{"color_jitter": 0.6, "expert_mlp_ratio": 1, "residual_init": "scaled_by_depth", "optimizer": "ademamix", "final_lr_fraction": 0.1}
Rows from expert 4 of block 3, named by matrix and row number. Rows with one number belong to one neuron. Each number is 200 + 30 x the weight over its row's rms, rounded and kept within 0 to 999. All counts start at 0. After the name is the row's rms in percent of the matrix's.
# up: expert up (model.blocks.3.mlp.up, 32x192x192), inputs 0-95
# down: expert down (model.blocks.3.mlp.down, 32x192x192, transposed), outputs 0-95
up.75,112,199,192,183,197,249,150,199,200,148,191,120,139,202,192,172,139,181,182,228,124,194,200,188,230,240,197,169,156,198,201,216,221,191,177,134,215,163,197,215,157,204,276,159,221,228,191,164,150,169,214,270,221,180,184,211,147,186,242,160,206,197,218,154,229,180,169,200,201,147,197,183,210,176,208,200,206,232,208,186,163,168,201,203,176,197,217,201,193,159,189,173,213,196,165,229,170
down.75,119,198,241,196,218,219,161,245,194,218,204,298,211,254,216,229,186,185,217,186,208,186,190,216,190,178,172,208,230,255,207,256,154,250,245,188,187,213,192,252,213,190,152,212,211,193,186,148,237,241,196,190,213,225,174,208,156,261,205,261,212,205,214,161,223,221,196,225,202,172,222,179,181,211,186,237,201,185,253,166,240,202,215,238,260,206,200,214,244,237,215,211,219,198,222,156,246
up.76,103,208,194,178,184,197,174,218,235,203,165,212,161,200,173,209,172,210,206,176,187,202,168,231,189,200,187,173,222,195,224,176,201,280,230,236,180,178,209,227,169,211,226,208,145,177,161,209,228,188,156,182,158,234,211,182,154,223,204,195,147,136,190,200,182,150,163,175,161,155,202,129,207,212,164,237,156,178,197,299,209,189,167,196,205,161,173,157,183,206,164,168,134,153,202,166,257
down.76,093,196,190,219,175,171,206,238,138,154,166,210,202,204,224,196,219,185,203,247,219,249,187,183,125,192,174,178,226,210,231,174,170,202,262,179,219,205,301,214,239,191,238,184,153,162,175,150,214,221,146,237,170,171,167,221,229,200,192,200,213,184,208,205,170,248,190,203,211,193,230,144,202,201,178,151,182,203,207,150,252,202,218,138,217,266,199,186,239,159,177,205,205,205,181,171,167
up.77,095,229,189,204,223,206,171,207,203,191,187,229,169,215,160,211,145,149,225,139,201,208,193,222,219,205,203,241,143,216,218,167,250,163,200,195,198,219,181,227,186,193,172,148,220,203,201,211,233,166,203,156,216,170,145,210,156,232,227,170,108,276,176,143,171,225,163,179,235,183,225,220,169,222,129,206,161,212,217,155,184,227,282,250,247,198,165,189,194,186,172,178,148,164,230,179,156
down.77,092,206,220,211,220,248,188,177,197,169,199,234,175,187,180,136,163,149,233,197,231,211,240,254,189,194,207,199,142,238,214,186,133,182,211,230,205,120,193,207,228,228,252,250,247,181,191,217,199,185,214,237,233,149,166,226,195,185,189,196,200,177,271,216,246,207,234,192,236,230,261,211,163,225,180,218,172,150,211,185,237,208,239,177,201,236,183,203,198,182,243,208,197,246,160,203,186
up.78,104,220,166,163,190,160,178,224,231,184,188,204,252,171,217,217,159,177,205,109,232,228,212,160,187,151,184,215,186,153,184,150,179,163,193,201,174,175,193,164,162,150,218,109,247,211,219,211,209,115,194,173,202,207,213,203,142,188,232,197,176,235,170,151,165,210,187,221,268,193,218,189,177,209,142,202,225,219,208,167,182,239,206,235,204,253,177,228,188,219,184,161,137,128,220,233,189
down.78,101,177,177,187,263,229,163,252,278,190,198,226,228,188,211,205,190,246,189,177,190,205,219,218,225,211,144,226,180,278,231,215,166,228,197,244,219,151,203,231,207,194,175,226,198,209,176,223,194,236,141,175,205,159,180,201,157,207,229,168,191,209,182,216,251,163,229,197,197,215,207,201,237,183,268,239,209,171,222,161,246,286,206,206,212,199,117,214,202,243,197,202,218,244,189,188,228
up.79,100,189,213,203,195,172,298,195,190,230,190,214,144,203,193,196,256,183,166,198,228,224,216,186,189,208,178,185,170,220,162,226,225,219,148,187,167,156,181,169,161,192,214,202,207,219,174,257,201,158,165,188,216,207,222,198,159,204,170,234,215,175,252,221,208,130,199,189,180,144,213,216,194,260,203,196,236,173,164,207,169,216,122,185,147,170,156,145,162,168,204,198,207,215,203,152,221
down.79,102,188,147,181,209,201,208,192,182,193,173,189,215,150,191,201,277,175,194,210,184,168,179,211,174,177,212,225,162,165,198,206,213,206,187,197,206,173,132,192,196,204,225,193,273,211,199,193,197,202,121,223,191,170,254,227,222,163,168,245,198,137,238,230,169,131,172,156,213,169,225,239,229,234,186,165,197,178,158,185,172,146,202,160,186,212,258,165,254,140,249,232,227,229,202,238,205
up.80,091,223,162,184,206,198,165,205,251,145,164,160,143,158,184,190,183,194,189,250,174,146,200,205,178,219,245,170,207,208,190,167,201,205,230,223,201,152,182,193,166,237,184,239,196,206,183,239,206,193,163,201,180,190,220,204,131,159,161,194,254,139,219,210,194,117,226,185,148,181,199,151,221,242,233,195,193,212,174,251,174,159,190,177,166,204,168,146,182,176,207,234,215,207,170,228,194
down.80,093,200,213,209,127,192,233,229,129,200,199,200,159,237,190,205,246,188,202,275,196,175,173,163,222,154,241,173,211,171,174,178,230,225,205,198,194,222,215,187,190,204,166,145,221,199,211,189,173,223,207,200,224,169,213,247,260,204,195,308,252,200,226,241,177,188,167,144,143,191,232,169,172,211,165,173,171,219,223,197,166,153,252,183,212,267,248,163,233,182,215,253,212,212,186,187,166
up.81,106,196,195,195,166,224,199,242,220,177,210,182,178,203,190,177,149,206,187,299,193,175,203,207,156,245,159,218,231,200,188,178,215,231,156,166,176,195,175,266,171,228,220,192,203,251,152,181,175,185,215,225,191,240,251,231,186,167,222,140,213,140,203,223,216,193,212,198,161,185,226,176,267,236,228,206,248,207,205,193,143,229,170,224,149,175,215,191,186,228,213,190,193,210,178,206,259
down.81,100,179,192,223,204,233,234,190,170,182,208,238,224,200,196,188,188,145,177,167,146,190,173,195,161,199,162,175,217,198,136,221,171,180,210,230,181,162,169,195,208,284,246,187,221,186,165,207,216,180,201,196,252,180,194,208,178,198,187,217,243,220,195,243,182,181,177,170,202,212,266,248,221,224,178,193,182,152,170,233,163,154,198,188,227,223,221,179,208,141,223,246,228,215,168,170,160
up.82,101,228,178,120,210,150,207,194,219,206,174,175,228,186,243,201,263,201,221,242,159,207,184,175,209,186,184,184,221,183,205,177,163,193,227,226,178,201,219,196,237,167,252,180,208,176,187,154,191,273,189,249,149,191,166,155,214,204,180,231,194,140,187,179,202,227,174,203,251,180,174,156,212,189,188,212,168,228,217,215,217,166,197,183,254,284,258,178,240,200,148,163,194,189,194,191,241
down.82,093,186,242,200,174,216,185,209,166,218,187,172,209,260,224,181,185,269,247,223,208,184,214,166,156,219,190,225,220,174,230,173,259,207,221,170,177,235,238,228,212,205,184,226,176,223,215,174,218,251,224,191,184,210,202,189,163,192,239,159,202,228,173,164,232,211,222,231,203,208,148,140,207,145,220,186,144,234,242,174,256,243,236,230,202,249,189,254,213,239,189,177,193,196,212,248,178
up.83,098,222,169,176,215,209,201,177,175,171,122,193,185,180,201,208,226,195,173,239,204,159,221,207,215,234,226,232,235,208,228,150,233,184,219,238,213,176,206,170,203,220,203,251,175,131,234,185,163,197,187,172,173,203,213,215,162,200,156,206,260,144,204,234,177,189,236,229,162,203,209,164,212,221,251,164,210,217,206,225,201,221,184,171,166,190,244,213,221,166,223,266,205,197,179,223,181
down.83,085,213,223,198,188,174,216,199,134,245,168,141,167,225,171,176,212,189,210,266,215,184,192,198,260,195,224,234,189,164,218,142,239,190,171,216,184,216,221,225,192,243,194,148,204,216,239,188,175,204,190,216,188,197,239,220,265,183,179,215,240,238,203,253,154,204,226,209,160,216,160,183,208,193,206,197,205,222,176,182,170,187,224,176,195,221,217,181,226,219,198,191,212,174,186,233,136
up.84,085,166,174,178,230,172,210,234,166,217,201,196,260,178,235,195,217,305,173,223,218,209,163,176,191,190,159,206,253,147,169,175,170,185,204,231,184,238,207,190,192,194,205,231,184,159,225,152,157,259,185,204,148,204,192,174,236,198,158,221,225,166,188,206,183,228,197,201,208,226,176,158,212,168,214,179,218,190,210,208,237,200,168,160,195,235,212,246,232,149,209,230,198,217,224,200,183
down.84,083,180,273,192,220,151,201,201,202,262,161,147,160,253,160,194,186,244,194,224,192,166,235,226,234,210,157,258,180,194,239,190,208,218,188,200,237,245,258,251,235,176,190,203,192,207,246,218,232,226,199,235,164,212,201,151,260,207,224,141,239,207,174,208,185,262,222,243,179,178,159,144,199,165,193,182,206,209,176,230,187,246,182,220,186,193,187,202,182,257,162,142,202,123,219,193,157
up.85,111,218,185,182,187,153,200,183,194,184,182,193,147,203,208,214,212,194,178,227,227,199,200,141,246,249,176,182,172,205,158,189,257,220,171,184,199,177,213,177,152,186,237,188,165,241,208,217,179,204,196,173,193,252,231,181,173,201,197,214,201,199,192,193,184,196,185,182,166,189,168,204,250,216,199,186,219,234,208,161,218,227,130,208,138,208,223,198,169,217,248,187,222,249,214,213,249
down.85,106,178,183,188,219,274,237,216,218,170,147,185,179,152,213,238,243,145,215,210,205,205,199,213,191,231,198,139,184,216,182,190,236,227,183,207,177,147,185,202,155,206,215,185,177,224,196,256,188,162,155,167,237,189,217,199,166,209,193,201,208,175,217,235,183,114,204,186,137,223,238,210,273,230,221,200,205,161,162,173,234,229,195,211,188,171,149,170,215,197,208,236,187,234,222,169,236
up.86,088,180,172,192,212,226,240,191,184,226,159,185,231,197,236,201,227,229,193,288,209,203,160,168,215,229,230,195,221,137,172,183,225,226,183,211,213,207,177,199,185,204,203,249,128,207,226,174,157,224,204,196,185,195,263,197,179,138,102,202,217,133,182,252,209,206,230,202,156,226,195,185,220,212,268,209,234,208,185,195,184,209,152,154,157,182,202,187,208,162,233,292,237,206,194,215,231
down.86,095,212,284,187,194,162,224,203,211,259,186,159,178,217,151,198,245,223,208,217,214,186,207,182,269,189,210,177,185,170,192,155,233,227,142,223,211,209,204,188,169,177,196,164,171,208,210,216,196,181,191,206,171,237,238,199,261,184,178,180,245,196,187,231,165,229,189,225,230,206,139,198,208,192,181,213,240,196,168,257,177,209,172,223,194,203,206,165,178,278,190,194,216,152,210,232,217
up.87,116,204,216,236,143,200,226,182,190,147,184,206,198,234,160,128,171,202,245,233,137,158,203,184,132,200,223,215,196,185,189,209,234,224,186,212,217,188,181,238,214,236,171,207,215,223,172,218,186,172,187,177,217,220,241,203,157,182,188,190,204,181,233,230,181,178,216,186,154,223,229,144,239,182,231,213,155,179,146,181,159,176,201,199,237,193,196,211,194,197,210,209,194,195,163,215,165
down.87,122,226,185,249,199,245,191,192,221,192,221,165,222,231,208,214,192,215,209,192,193,209,214,231,229,217,239,214,166,178,193,177,227,183,177,180,163,155,186,169,221,210,228,185,175,221,208,203,186,188,235,179,235,167,226,245,211,220,242,169,205,229,183,202,192,187,222,199,198,282,191,262,214,218,204,213,199,208,223,221,129,161,211,235,168,213,200,215,200,270,245,217,207,222,146,241,200
up.88,096,193,184,212,213,171,186,201,170,249,183,207,262,205,231,182,177,218,164,181,209,248,168,205,149,207,166,209,197,159,184,185,137,198,171,158,154,211,234,182,265,176,195,156,224,189,208,177,179,217,200,210,194,167,159,164,215,219,192,233,152,248,206,193,198,206,187,217,234,168,183,225,197,159,155,199,211,166,229,167,228,196,144,192,204,230,225,231,201,160,157,196,142,194,245,167,216
down.88,094,134,175,189,239,175,193,185,229,277,164,186,211,160,185,156,190,225,188,185,156,183,230,224,209,213,148,290,224,162,242,167,152,161,185,194,211,210,244,255,234,162,260,216,221,167,208,224,221,225,203,221,168,158,177,184,200,222,216,180,185,163,184,206,259,274,219,263,235,209,179,190,212,177,187,149,207,195,230,179,237,233,222,168,159,206,168,241,174,216,170,208,202,151,199,245,182
up.89,110,202,215,190,166,200,202,198,211,201,186,190,146,206,178,191,177,215,230,266,197,185,225,208,173,237,166,220,196,213,189,229,210,243,175,183,223,140,193,210,143,185,205,200,148,272,221,253,171,177,225,265,186,212,212,190,132,194,164,168,149,145,204,212,236,199,190,169,173,148,200,152,242,218,242,197,180,225,191,216,213,177,155,197,142,173,238,199,161,209,169,151,181,203,187,227,208
down.89,117,198,197,202,200,168,232,215,115,238,156,190,147,221,194,166,234,169,178,236,206,160,167,183,160,202,202,159,220,188,221,204,221,214,241,212,200,191,163,163,180,209,182,200,215,186,205,186,196,206,200,186,220,241,199,200,258,198,135,269,232,201,276,201,153,126,174,149,155,166,234,206,188,239,181,162,219,225,156,190,184,167,213,166,212,228,257,154,291,141,193,240,191,192,224,187,161
up.90,083,231,152,80,199,163,215,213,186,190,181,183,206,182,234,239,203,194,244,227,210,220,199,196,221,170,173,210,175,196,186,118,201,189,228,207,193,210,223,153,217,203,249,220,198,150,225,177,165,205,188,226,153,226,226,195,167,188,219,214,175,221,219,177,195,221,181,208,256,185,177,200,176,201,211,209,225,230,207,222,209,183,232,193,249,264,159,189,177,186,152,259,232,202,156,199,183
down.90,087,196,212,187,169,266,212,225,168,166,210,190,205,198,190,227,227,226,198,205,199,243,172,224,206,242,194,186,197,143,241,225,255,195,206,167,225,188,225,160,159,218,200,206,177,240,184,231,175,183,229,116,232,195,217,193,178,136,200,217,167,241,173,202,239,186,208,210,191,253,210,191,184,186,199,195,164,248,179,223,230,246,199,207,182,173,150,242,235,239,204,127,185,244,219,212,209
up.91,111,180,220,216,193,225,176,242,185,205,230,163,193,220,198,235,167,191,179,206,194,195,215,170,213,209,155,157,177,217,180,187,203,220,177,117,209,233,187,205,160,238,199,253,167,318,185,182,173,219,193,234,201,233,205,209,181,193,216,158,141,160,161,189,206,169,171,144,191,198,211,214,253,222,188,230,247,200,217,192,189,234,160,213,188,186,237,175,182,260,221,192,196,260,214,220,257
down.91,102,164,173,201,249,247,175,165,220,193,187,277,195,186,214,186,182,155,236,144,186,257,181,221,146,238,190,156,194,203,203,187,142,201,195,241,173,154,147,187,216,192,218,167,216,174,161,229,227,180,184,174,256,140,151,180,195,173,228,188,209,194,233,185,232,185,215,224,210,197,264,248,194,215,165,205,170,147,173,201,234,176,198,213,187,182,173,228,196,183,204,219,188,150,200,165,185
up.92,107,241,201,196,186,205,206,195,158,172,183,196,115,210,139,182,174,213,239,302,166,191,255,241,217,183,229,226,192,171,200,191,210,218,207,183,200,166,224,171,166,238,223,194,209,256,229,209,168,184,207,202,197,203,229,167,172,207,165,203,252,181,263,240,209,160,214,201,163,173,228,151,251,193,264,194,183,222,173,199,228,174,178,187,166,194,262,224,168,167,230,228,202,222,145,191,189
down.92,109,201,218,212,190,215,212,158,223,180,230,155,226,197,157,194,184,162,174,204,168,192,217,185,167,144,226,122,154,237,240,205,217,191,205,194,227,207,168,161,216,192,193,211,197,226,226,233,149,187,192,141,285,196,193,142,219,181,136,188,248,201,225,207,178,105,208,168,197,258,255,194,200,210,215,194,176,194,108,176,207,195,167,197,224,217,212,198,259,150,232,225,223,215,225,192,195
up.93,099,213,201,209,203,145,230,162,153,172,170,206,184,190,168,202,250,168,173,251,188,207,246,218,240,203,218,233,197,198,244,166,211,194,221,161,204,186,215,186,195,191,219,270,175,197,232,216,205,230,230,214,146,187,222,142,218,232,178,195,280,179,255,244,200,195,212,199,141,191,181,187,223,195,217,184,195,263,212,234,239,217,182,191,214,179,261,226,229,184,187,237,243,199,116,165,177
down.93,091,138,266,187,185,203,207,134,193,229,190,114,171,226,151,174,187,217,203,232,246,222,216,147,201,188,220,207,188,214,256,200,204,192,208,168,205,251,207,229,233,207,191,216,214,208,234,228,188,225,200,200,239,172,222,176,230,219,210,180,190,188,175,168,217,168,232,225,185,202,207,177,247,170,215,194,150,218,189,153,185,181,198,225,166,159,195,211,213,217,199,133,196,176,226,206,157
up.94,096,232,178,157,190,252,176,228,190,157,155,152,231,189,251,216,184,233,173,212,207,188,150,149,169,267,177,210,240,183,202,174,176,210,190,242,184,245,209,237,227,219,153,231,161,178,212,137,162,203,192,188,210,186,188,230,141,176,134,187,190,153,173,258,223,165,189,211,168,238,204,199,213,166,229,183,199,182,207,188,158,222,172,180,163,192,211,207,224,165,190,264,201,195,229,202,220
down.94,089,195,232,223,202,172,229,229,181,212,195,172,156,229,199,170,198,206,157,209,180,182,181,201,241,200,180,164,183,159,209,166,215,206,181,221,199,231,256,209,197,200,210,172,198,190,197,203,154,184,176,207,168,238,196,257,228,186,166,183,231,255,197,266,153,185,165,179,220,193,189,162,193,216,189,208,199,225,160,248,169,199,213,199,196,210,233,157,169,187,184,227,226,188,207,134,197
up.95,114,179,231,249,186,208,222,227,205,181,206,173,204,225,177,196,166,186,204,247,161,158,205,178,142,197,189,167,206,205,203,216,217,222,170,126,182,232,192,230,197,239,171,222,211,216,112,192,175,200,182,201,217,226,223,252,185,176,198,163,206,199,265,220,212,172,206,160,179,208,229,232,204,162,212,194,221,150,173,155,109,198,204,181,185,204,151,172,225,180,177,222,211,200,197,197,211
down.95,116,185,194,263,188,257,201,164,177,172,210,213,230,227,200,158,187,194,234,171,187,231,200,189,151,226,228,194,172,173,188,214,206,186,194,182,183,168,145,195,217,255,213,243,191,226,189,219,220,219,257,180,251,162,201,231,171,173,215,139,198,221,230,209,216,197,232,196,219,274,222,272,188,187,222,176,184,190,188,216,146,183,223,192,169,234,196,241,205,193,236,256,236,217,201,261,170
up.96,114,233,178,202,160,184,213,176,202,166,120,220,192,207,245,187,209,186,238,230,195,173,242,214,227,206,251,238,187,211,217,146,250,191,212,207,205,207,173,227,202,203,198,242,181,167,209,178,227,198,219,216,193,188,238,206,146,199,130,211,158,210,168,191,186,181,200,184,181,197,190,135,172,168,212,201,177,247,172,212,150,195,233,205,230,230,157,204,269,215,121,228,233,152,157,236,192
down.96,136,161,198,256,171,170,221,217,129,200,198,145,196,199,208,188,205,195,186,270,194,170,169,217,164,182,196,216,195,168,160,225,206,242,153,204,151,238,218,152,195,232,154,226,160,198,189,193,207,254,221,248,187,208,220,208,214,159,232,213,243,213,183,228,207,205,208,178,176,192,171,182,208,204,200,130,176,229,194,257,183,205,166,149,153,197,260,165,164,165,217,175,225,251,184,193,198
up.97,100,222,192,213,162,168,259,189,207,174,206,186,155,201,220,114,195,229,233,307,184,167,209,222,185,203,257,198,212,161,209,190,211,203,197,213,189,209,219,226,196,247,210,176,242,185,204,189,212,185,220,196,203,215,249,140,236,194,203,206,273,199,221,221,149,185,202,230,173,189,237,153,219,201,237,186,180,223,163,242,172,173,227,184,237,200,230,199,202,201,195,182,224,192,144,237,160
down.97,104,151,226,224,167,182,255,194,226,180,181,164,212,204,206,225,160,204,181,240,166,197,198,164,181,191,203,215,260,226,191,209,175,200,223,206,181,226,248,251,261,245,214,199,166,180,202,164,174,221,182,190,246,147,219,231,203,230,213,215,196,195,170,170,239,162,175,194,152,212,252,201,250,206,190,198,161,179,217,182,158,148,159,186,165,195,229,150,219,168,206,243,191,205,224,158,232
up.98,094,199,195,186,194,194,203,182,223,173,149,180,180,197,213,200,210,154,204,219,204,153,165,175,190,236,161,201,190,181,194,186,198,184,210,196,184,192,176,229,195,186,164,242,177,168,166,201,199,196,207,223,202,171,194,255,158,189,158,186,174,198,233,199,212,161,199,164,182,147,225,249,194,179,184,176,214,203,205,198,148,175,186,178,164,160,138,144,228,166,160,225,214,192,215,172,223
down.98,097,219,220,259,161,205,201,201,133,177,219,222,169,200,159,172,188,146,178,199,191,207,188,203,174,208,197,168,204,227,181,180,228,175,160,193,169,186,199,202,196,230,217,190,192,193,180,209,174,165,261,191,200,209,224,316,174,179,183,182,232,163,287,280,192,213,149,187,208,216,213,214,185,240,177,187,192,200,168,213,173,178,216,167,202,254,188,192,222,207,203,235,212,227,175,210,193
up.99,093,225,194,221,211,217,198,251,220,222,208,208,267,214,213,238,136,173,208,160,259,235,236,194,189,177,159,212,201,185,194,199,205,197,204,167,212,200,202,187,152,160,150,136,206,236,219,193,241,152,209,177,224,203,163,226,177,234,195,216,85,272,164,162,198,206,190,168,260,198,214,253,173,203,161,203,217,194,200,178,179,246,207,256,229,248,150,198,220,214,170,179,150,171,255,210,205
down.99,097,152,179,170,267,209,144,165,189,200,181,198,240,141,172,169,222,173,241,148,202,210,211,210,178,182,182,222,126,239,202,207,184,186,159,205,173,124,175,206,197,198,220,210,227,186,191,232,205,173,156,217,229,206,211,229,169,178,230,146,175,173,217,210,263,203,235,202,253,206,218,249,231,212,198,181,206,149,211,175,253,255,212,183,204,176,119,214,174,177,215,178,189,200,140,224,225
up.100,084,159,224,190,204,235,127,245,201,185,265,215,171,222,225,231,192,181,226,182,227,205,190,206,249,214,186,173,216,227,172,227,189,287,211,179,236,208,186,237,184,213,205,232,158,255,183,187,203,178,198,230,182,206,191,219,237,177,233,157,130,186,170,208,216,190,204,154,208,205,207,224,256,239,192,242,227,236,209,235,204,260,205,264,195,201,201,196,177,243,214,146,207,213,228,223,237
down.100,084,197,175,195,239,235,196,209,220,162,182,287,237,176,194,213,208,180,186,157,204,271,173,185,117,239,166,114,241,215,184,192,144,189,219,194,207,155,205,154,243,190,195,183,190,153,163,210,164,191,163,163,242,192,166,197,202,168,235,201,169,198,210,209,194,170,190,136,192,180,285,218,207,217,155,209,218,134,198,153,222,196,201,191,211,175,180,199,192,177,185,214,169,165,226,146,208
up.101,095,189,163,180,189,164,185,184,193,191,220,198,133,175,210,227,247,175,154,239,178,178,235,251,226,190,247,171,212,228,218,129,246,202,211,205,220,177,207,174,131,192,219,223,147,162,207,191,214,202,196,249,165,223,213,185,188,201,173,159,181,148,213,187,176,173,237,193,148,151,161,150,183,231,196,170,200,261,213,277,212,196,178,156,199,229,198,168,179,175,173,211,243,203,142,238,178
down.101,094,174,208,199,166,241,208,191,108,211,177,177,176,233,201,155,233,182,255,263,262,206,209,165,209,229,230,196,215,202,250,208,252,207,184,165,197,222,228,194,180,219,152,229,177,241,210,176,177,263,193,153,227,175,254,180,245,178,206,247,207,207,205,199,224,179,215,185,155,224,239,183,192,206,206,153,202,230,229,169,231,196,241,208,209,209,199,221,246,183,213,199,201,247,193,235,111
up.102,113,196,188,188,195,216,176,229,273,186,181,167,198,160,206,238,194,139,166,178,221,173,196,161,178,267,129,191,229,235,203,213,194,185,209,191,190,162,187,230,179,222,161,224,141,198,152,222,182,181,161,179,206,219,158,251,126,209,155,183,168,179,197,230,219,150,215,197,119,192,196,255,197,216,175,201,209,150,219,167,173,195,162,184,140,155,145,137,189,202,177,214,167,218,227,186,226
down.102,092,217,169,231,180,184,204,207,164,205,163,212,171,172,197,173,265,162,196,223,175,204,222,211,231,203,185,197,205,203,186,176,221,171,191,225,182,148,194,220,226,205,224,185,193,186,147,202,200,176,195,198,201,194,190,297,206,173,216,225,202,194,249,256,171,194,153,189,219,203,223,231,190,230,143,181,231,191,183,193,178,151,249,150,224,258,196,173,219,168,196,258,218,250,189,206,176
up.103,099,179,207,175,175,216,178,181,202,129,173,176,166,193,198,166,195,176,170,238,148,164,186,167,181,194,232,189,200,206,198,205,175,206,225,183,168,157,226,185,212,206,213,163,224,291,206,203,156,237,208,223,217,169,199,166,199,215,246,199,240,227,220,155,213,183,203,221,190,169,206,196,276,194,213,196,180,224,234,188,219,164,186,203,190,216,249,197,203,199,224,157,198,202,178,156,196
down.103,103,227,179,188,196,245,196,208,161,226,149,190,224,221,193,241,159,171,235,173,182,138,245,221,174,190,223,221,199,222,225,188,185,190,208,155,149,221,207,236,217,206,231,209,208,162,196,179,229,226,207,214,180,220,182,206,131,277,241,208,209,201,204,174,236,238,204,226,201,164,165,173,171,166,189,191,196,232,274,204,269,158,224,244,239,237,198,221,240,198,161,227,192,202,187,222,193
up.104,108,208,216,239,199,213,202,189,261,217,203,187,165,199,183,211,232,149,221,165,189,176,193,184,185,208,181,198,189,229,219,275,206,174,217,173,233,186,169,215,218,203,193,212,180,183,152,245,173,192,182,190,249,159,169,234,172,247,190,207,134,250,174,163,191,197,177,217,170,181,226,244,190,179,175,210,200,172,218,157,148,183,246,202,179,209,165,122,182,207,186,168,173,200,225,166,186
down.104,097,217,169,221,167,201,202,189,158,223,214,242,200,141,195,201,226,138,216,191,183,222,253,240,199,213,191,215,183,224,195,140,188,140,152,218,194,140,196,200,217,183,237,220,199,167,195,208,204,176,236,210,217,165,205,284,195,188,181,195,168,149,287,233,205,222,176,181,230,219,229,266,183,246,155,183,199,187,192,172,204,189,242,187,179,234,161,186,178,205,199,232,196,242,167,214,187
up.105,109,210,213,201,168,186,274,210,194,202,209,157,162,239,224,202,202,214,186,268,201,162,192,181,184,204,215,179,157,196,134,167,279,193,109,140,163,204,180,196,218,206,243,211,213,247,167,213,133,217,203,212,168,203,237,190,221,181,202,174,227,210,251,231,170,188,178,173,183,156,192,226,244,222,204,209,244,215,192,173,199,199,147,221,178,196,194,157,204,166,249,237,182,231,174,167,228
down.105,116,158,168,188,214,199,237,179,219,188,157,190,213,124,191,220,277,168,216,216,214,177,216,163,134,201,218,160,175,233,191,245,194,212,183,210,160,158,157,118,198,193,194,195,194,215,203,228,197,211,130,216,243,181,242,191,202,209,202,191,215,146,216,206,201,101,233,149,169,199,236,236,230,234,199,160,201,171,180,191,204,186,155,166,161,145,212,194,192,175,244,205,203,222,185,175,225
up.106,095,207,179,215,197,213,197,207,163,180,141,197,183,196,170,233,195,235,215,240,240,221,215,224,215,248,180,194,193,191,202,173,226,226,196,167,229,149,225,195,146,211,265,225,153,223,251,226,154,188,224,196,173,228,184,205,148,184,194,210,182,132,250,230,250,161,208,210,165,141,212,147,234,227,246,191,214,211,196,229,187,202,97,179,143,151,248,195,164,206,215,197,182,221,185,202,233
down.106,094,184,197,170,225,148,210,193,133,234,142,193,153,204,184,153,238,187,162,207,181,187,198,165,179,189,194,181,194,142,228,165,200,194,210,223,213,225,173,192,209,196,199,201,209,168,253,210,177,193,195,184,208,236,172,165,309,182,140,229,226,214,235,222,148,175,172,182,192,169,212,202,204,215,204,174,204,213,135,187,224,137,215,196,232,246,262,177,231,137,199,208,214,168,200,203,159
up.107,098,155,221,212,177,172,222,197,169,217,238,226,167,198,159,104,268,259,207,178,171,214,210,223,181,183,206,201,230,157,191,212,160,225,228,215,212,233,189,229,213,166,194,239,151,148,186,212,209,194,230,210,181,186,214,129,234,171,192,184,201,220,216,268,205,244,225,173,185,219,180,168,161,216,210,194,130,216,182,261,205,186,254,175,187,200,190,210,180,203,184,139,226,201,194,231,127
down.107,091,206,248,185,186,197,201,170,246,214,235,159,207,187,154,193,227,191,199,197,213,217,263,156,169,191,237,127,199,193,214,254,207,234,187,166,228,216,187,163,243,220,233,178,190,202,224,216,176,160,180,211,274,182,253,200,210,198,213,148,191,205,194,190,195,165,207,180,259,267,236,250,242,184,205,211,195,181,174,204,143,170,202,194,195,205,179,209,227,220,199,179,244,191,225,269,189
up.108,106,207,216,243,169,215,254,180,184,162,165,210,248,223,166,173,169,178,213,203,135,155,168,157,138,220,188,212,205,190,229,221,218,212,204,198,183,226,201,245,247,218,156,196,217,207,160,186,210,204,224,163,219,205,219,205,122,204,167,199,202,222,194,225,160,177,170,221,152,212,200,179,188,114,212,204,167,168,138,177,190,192,176,182,215,182,180,211,217,204,164,216,176,185,182,163,163
down.108,102,191,255,232,201,237,203,182,214,173,218,161,234,203,202,253,177,221,212,161,179,255,171,179,183,194,230,202,173,142,207,221,187,211,191,202,181,154,208,199,178,205,275,175,196,215,213,190,199,211,224,193,237,203,230,237,233,223,237,140,181,183,175,223,181,214,194,177,222,283,172,280,218,168,186,207,204,192,195,211,132,142,172,218,158,205,220,246,193,266,246,178,223,201,200,198,226
up.109,102,221,194,130,181,205,157,177,210,176,190,194,154,198,232,222,180,179,236,198,193,187,197,174,191,237,189,250,201,192,196,129,219,208,205,224,224,171,175,206,140,210,144,223,141,179,224,216,221,163,190,231,195,182,237,235,150,173,102,198,147,194,209,210,212,207,225,147,167,175,207,165,170,188,210,195,175,224,188,190,193,170,200,194,172,258,173,207,178,196,154,188,225,169,203,269,183
down.109,110,192,209,259,177,225,226,234,158,196,186,177,181,191,197,193,231,136,210,232,212,167,165,224,208,186,223,210,173,240,186,227,220,192,147,216,175,176,195,163,178,206,186,225,174,212,192,202,187,257,188,229,228,183,214,271,240,200,245,253,226,203,218,241,219,161,206,173,133,225,192,213,208,233,233,190,229,206,196,187,182,197,210,157,185,197,223,164,226,181,236,226,199,257,169,174,202
up.110,091,200,178,201,193,141,250,194,169,205,136,212,214,195,209,162,266,252,219,256,212,205,182,184,183,241,189,201,238,172,206,190,150,212,206,219,209,196,193,215,201,178,162,259,150,171,217,192,205,247,203,222,164,154,171,172,247,211,159,227,166,177,178,181,194,213,217,210,172,208,133,177,208,194,215,174,192,210,222,217,195,162,172,161,201,177,201,216,250,166,163,220,222,186,180,207,185
down.110,111,143,276,207,188,171,233,183,210,248,201,157,172,231,169,150,193,206,222,232,254,213,189,221,215,206,215,230,233,197,213,220,211,230,195,226,215,278,195,194,207,203,146,184,180,236,223,235,225,172,207,227,190,189,222,206,280,213,208,212,214,202,187,180,246,219,199,257,196,182,187,204,251,202,204,197,155,192,214,204,177,226,166,207,140,143,227,158,166,247,210,115,171,154,243,184,169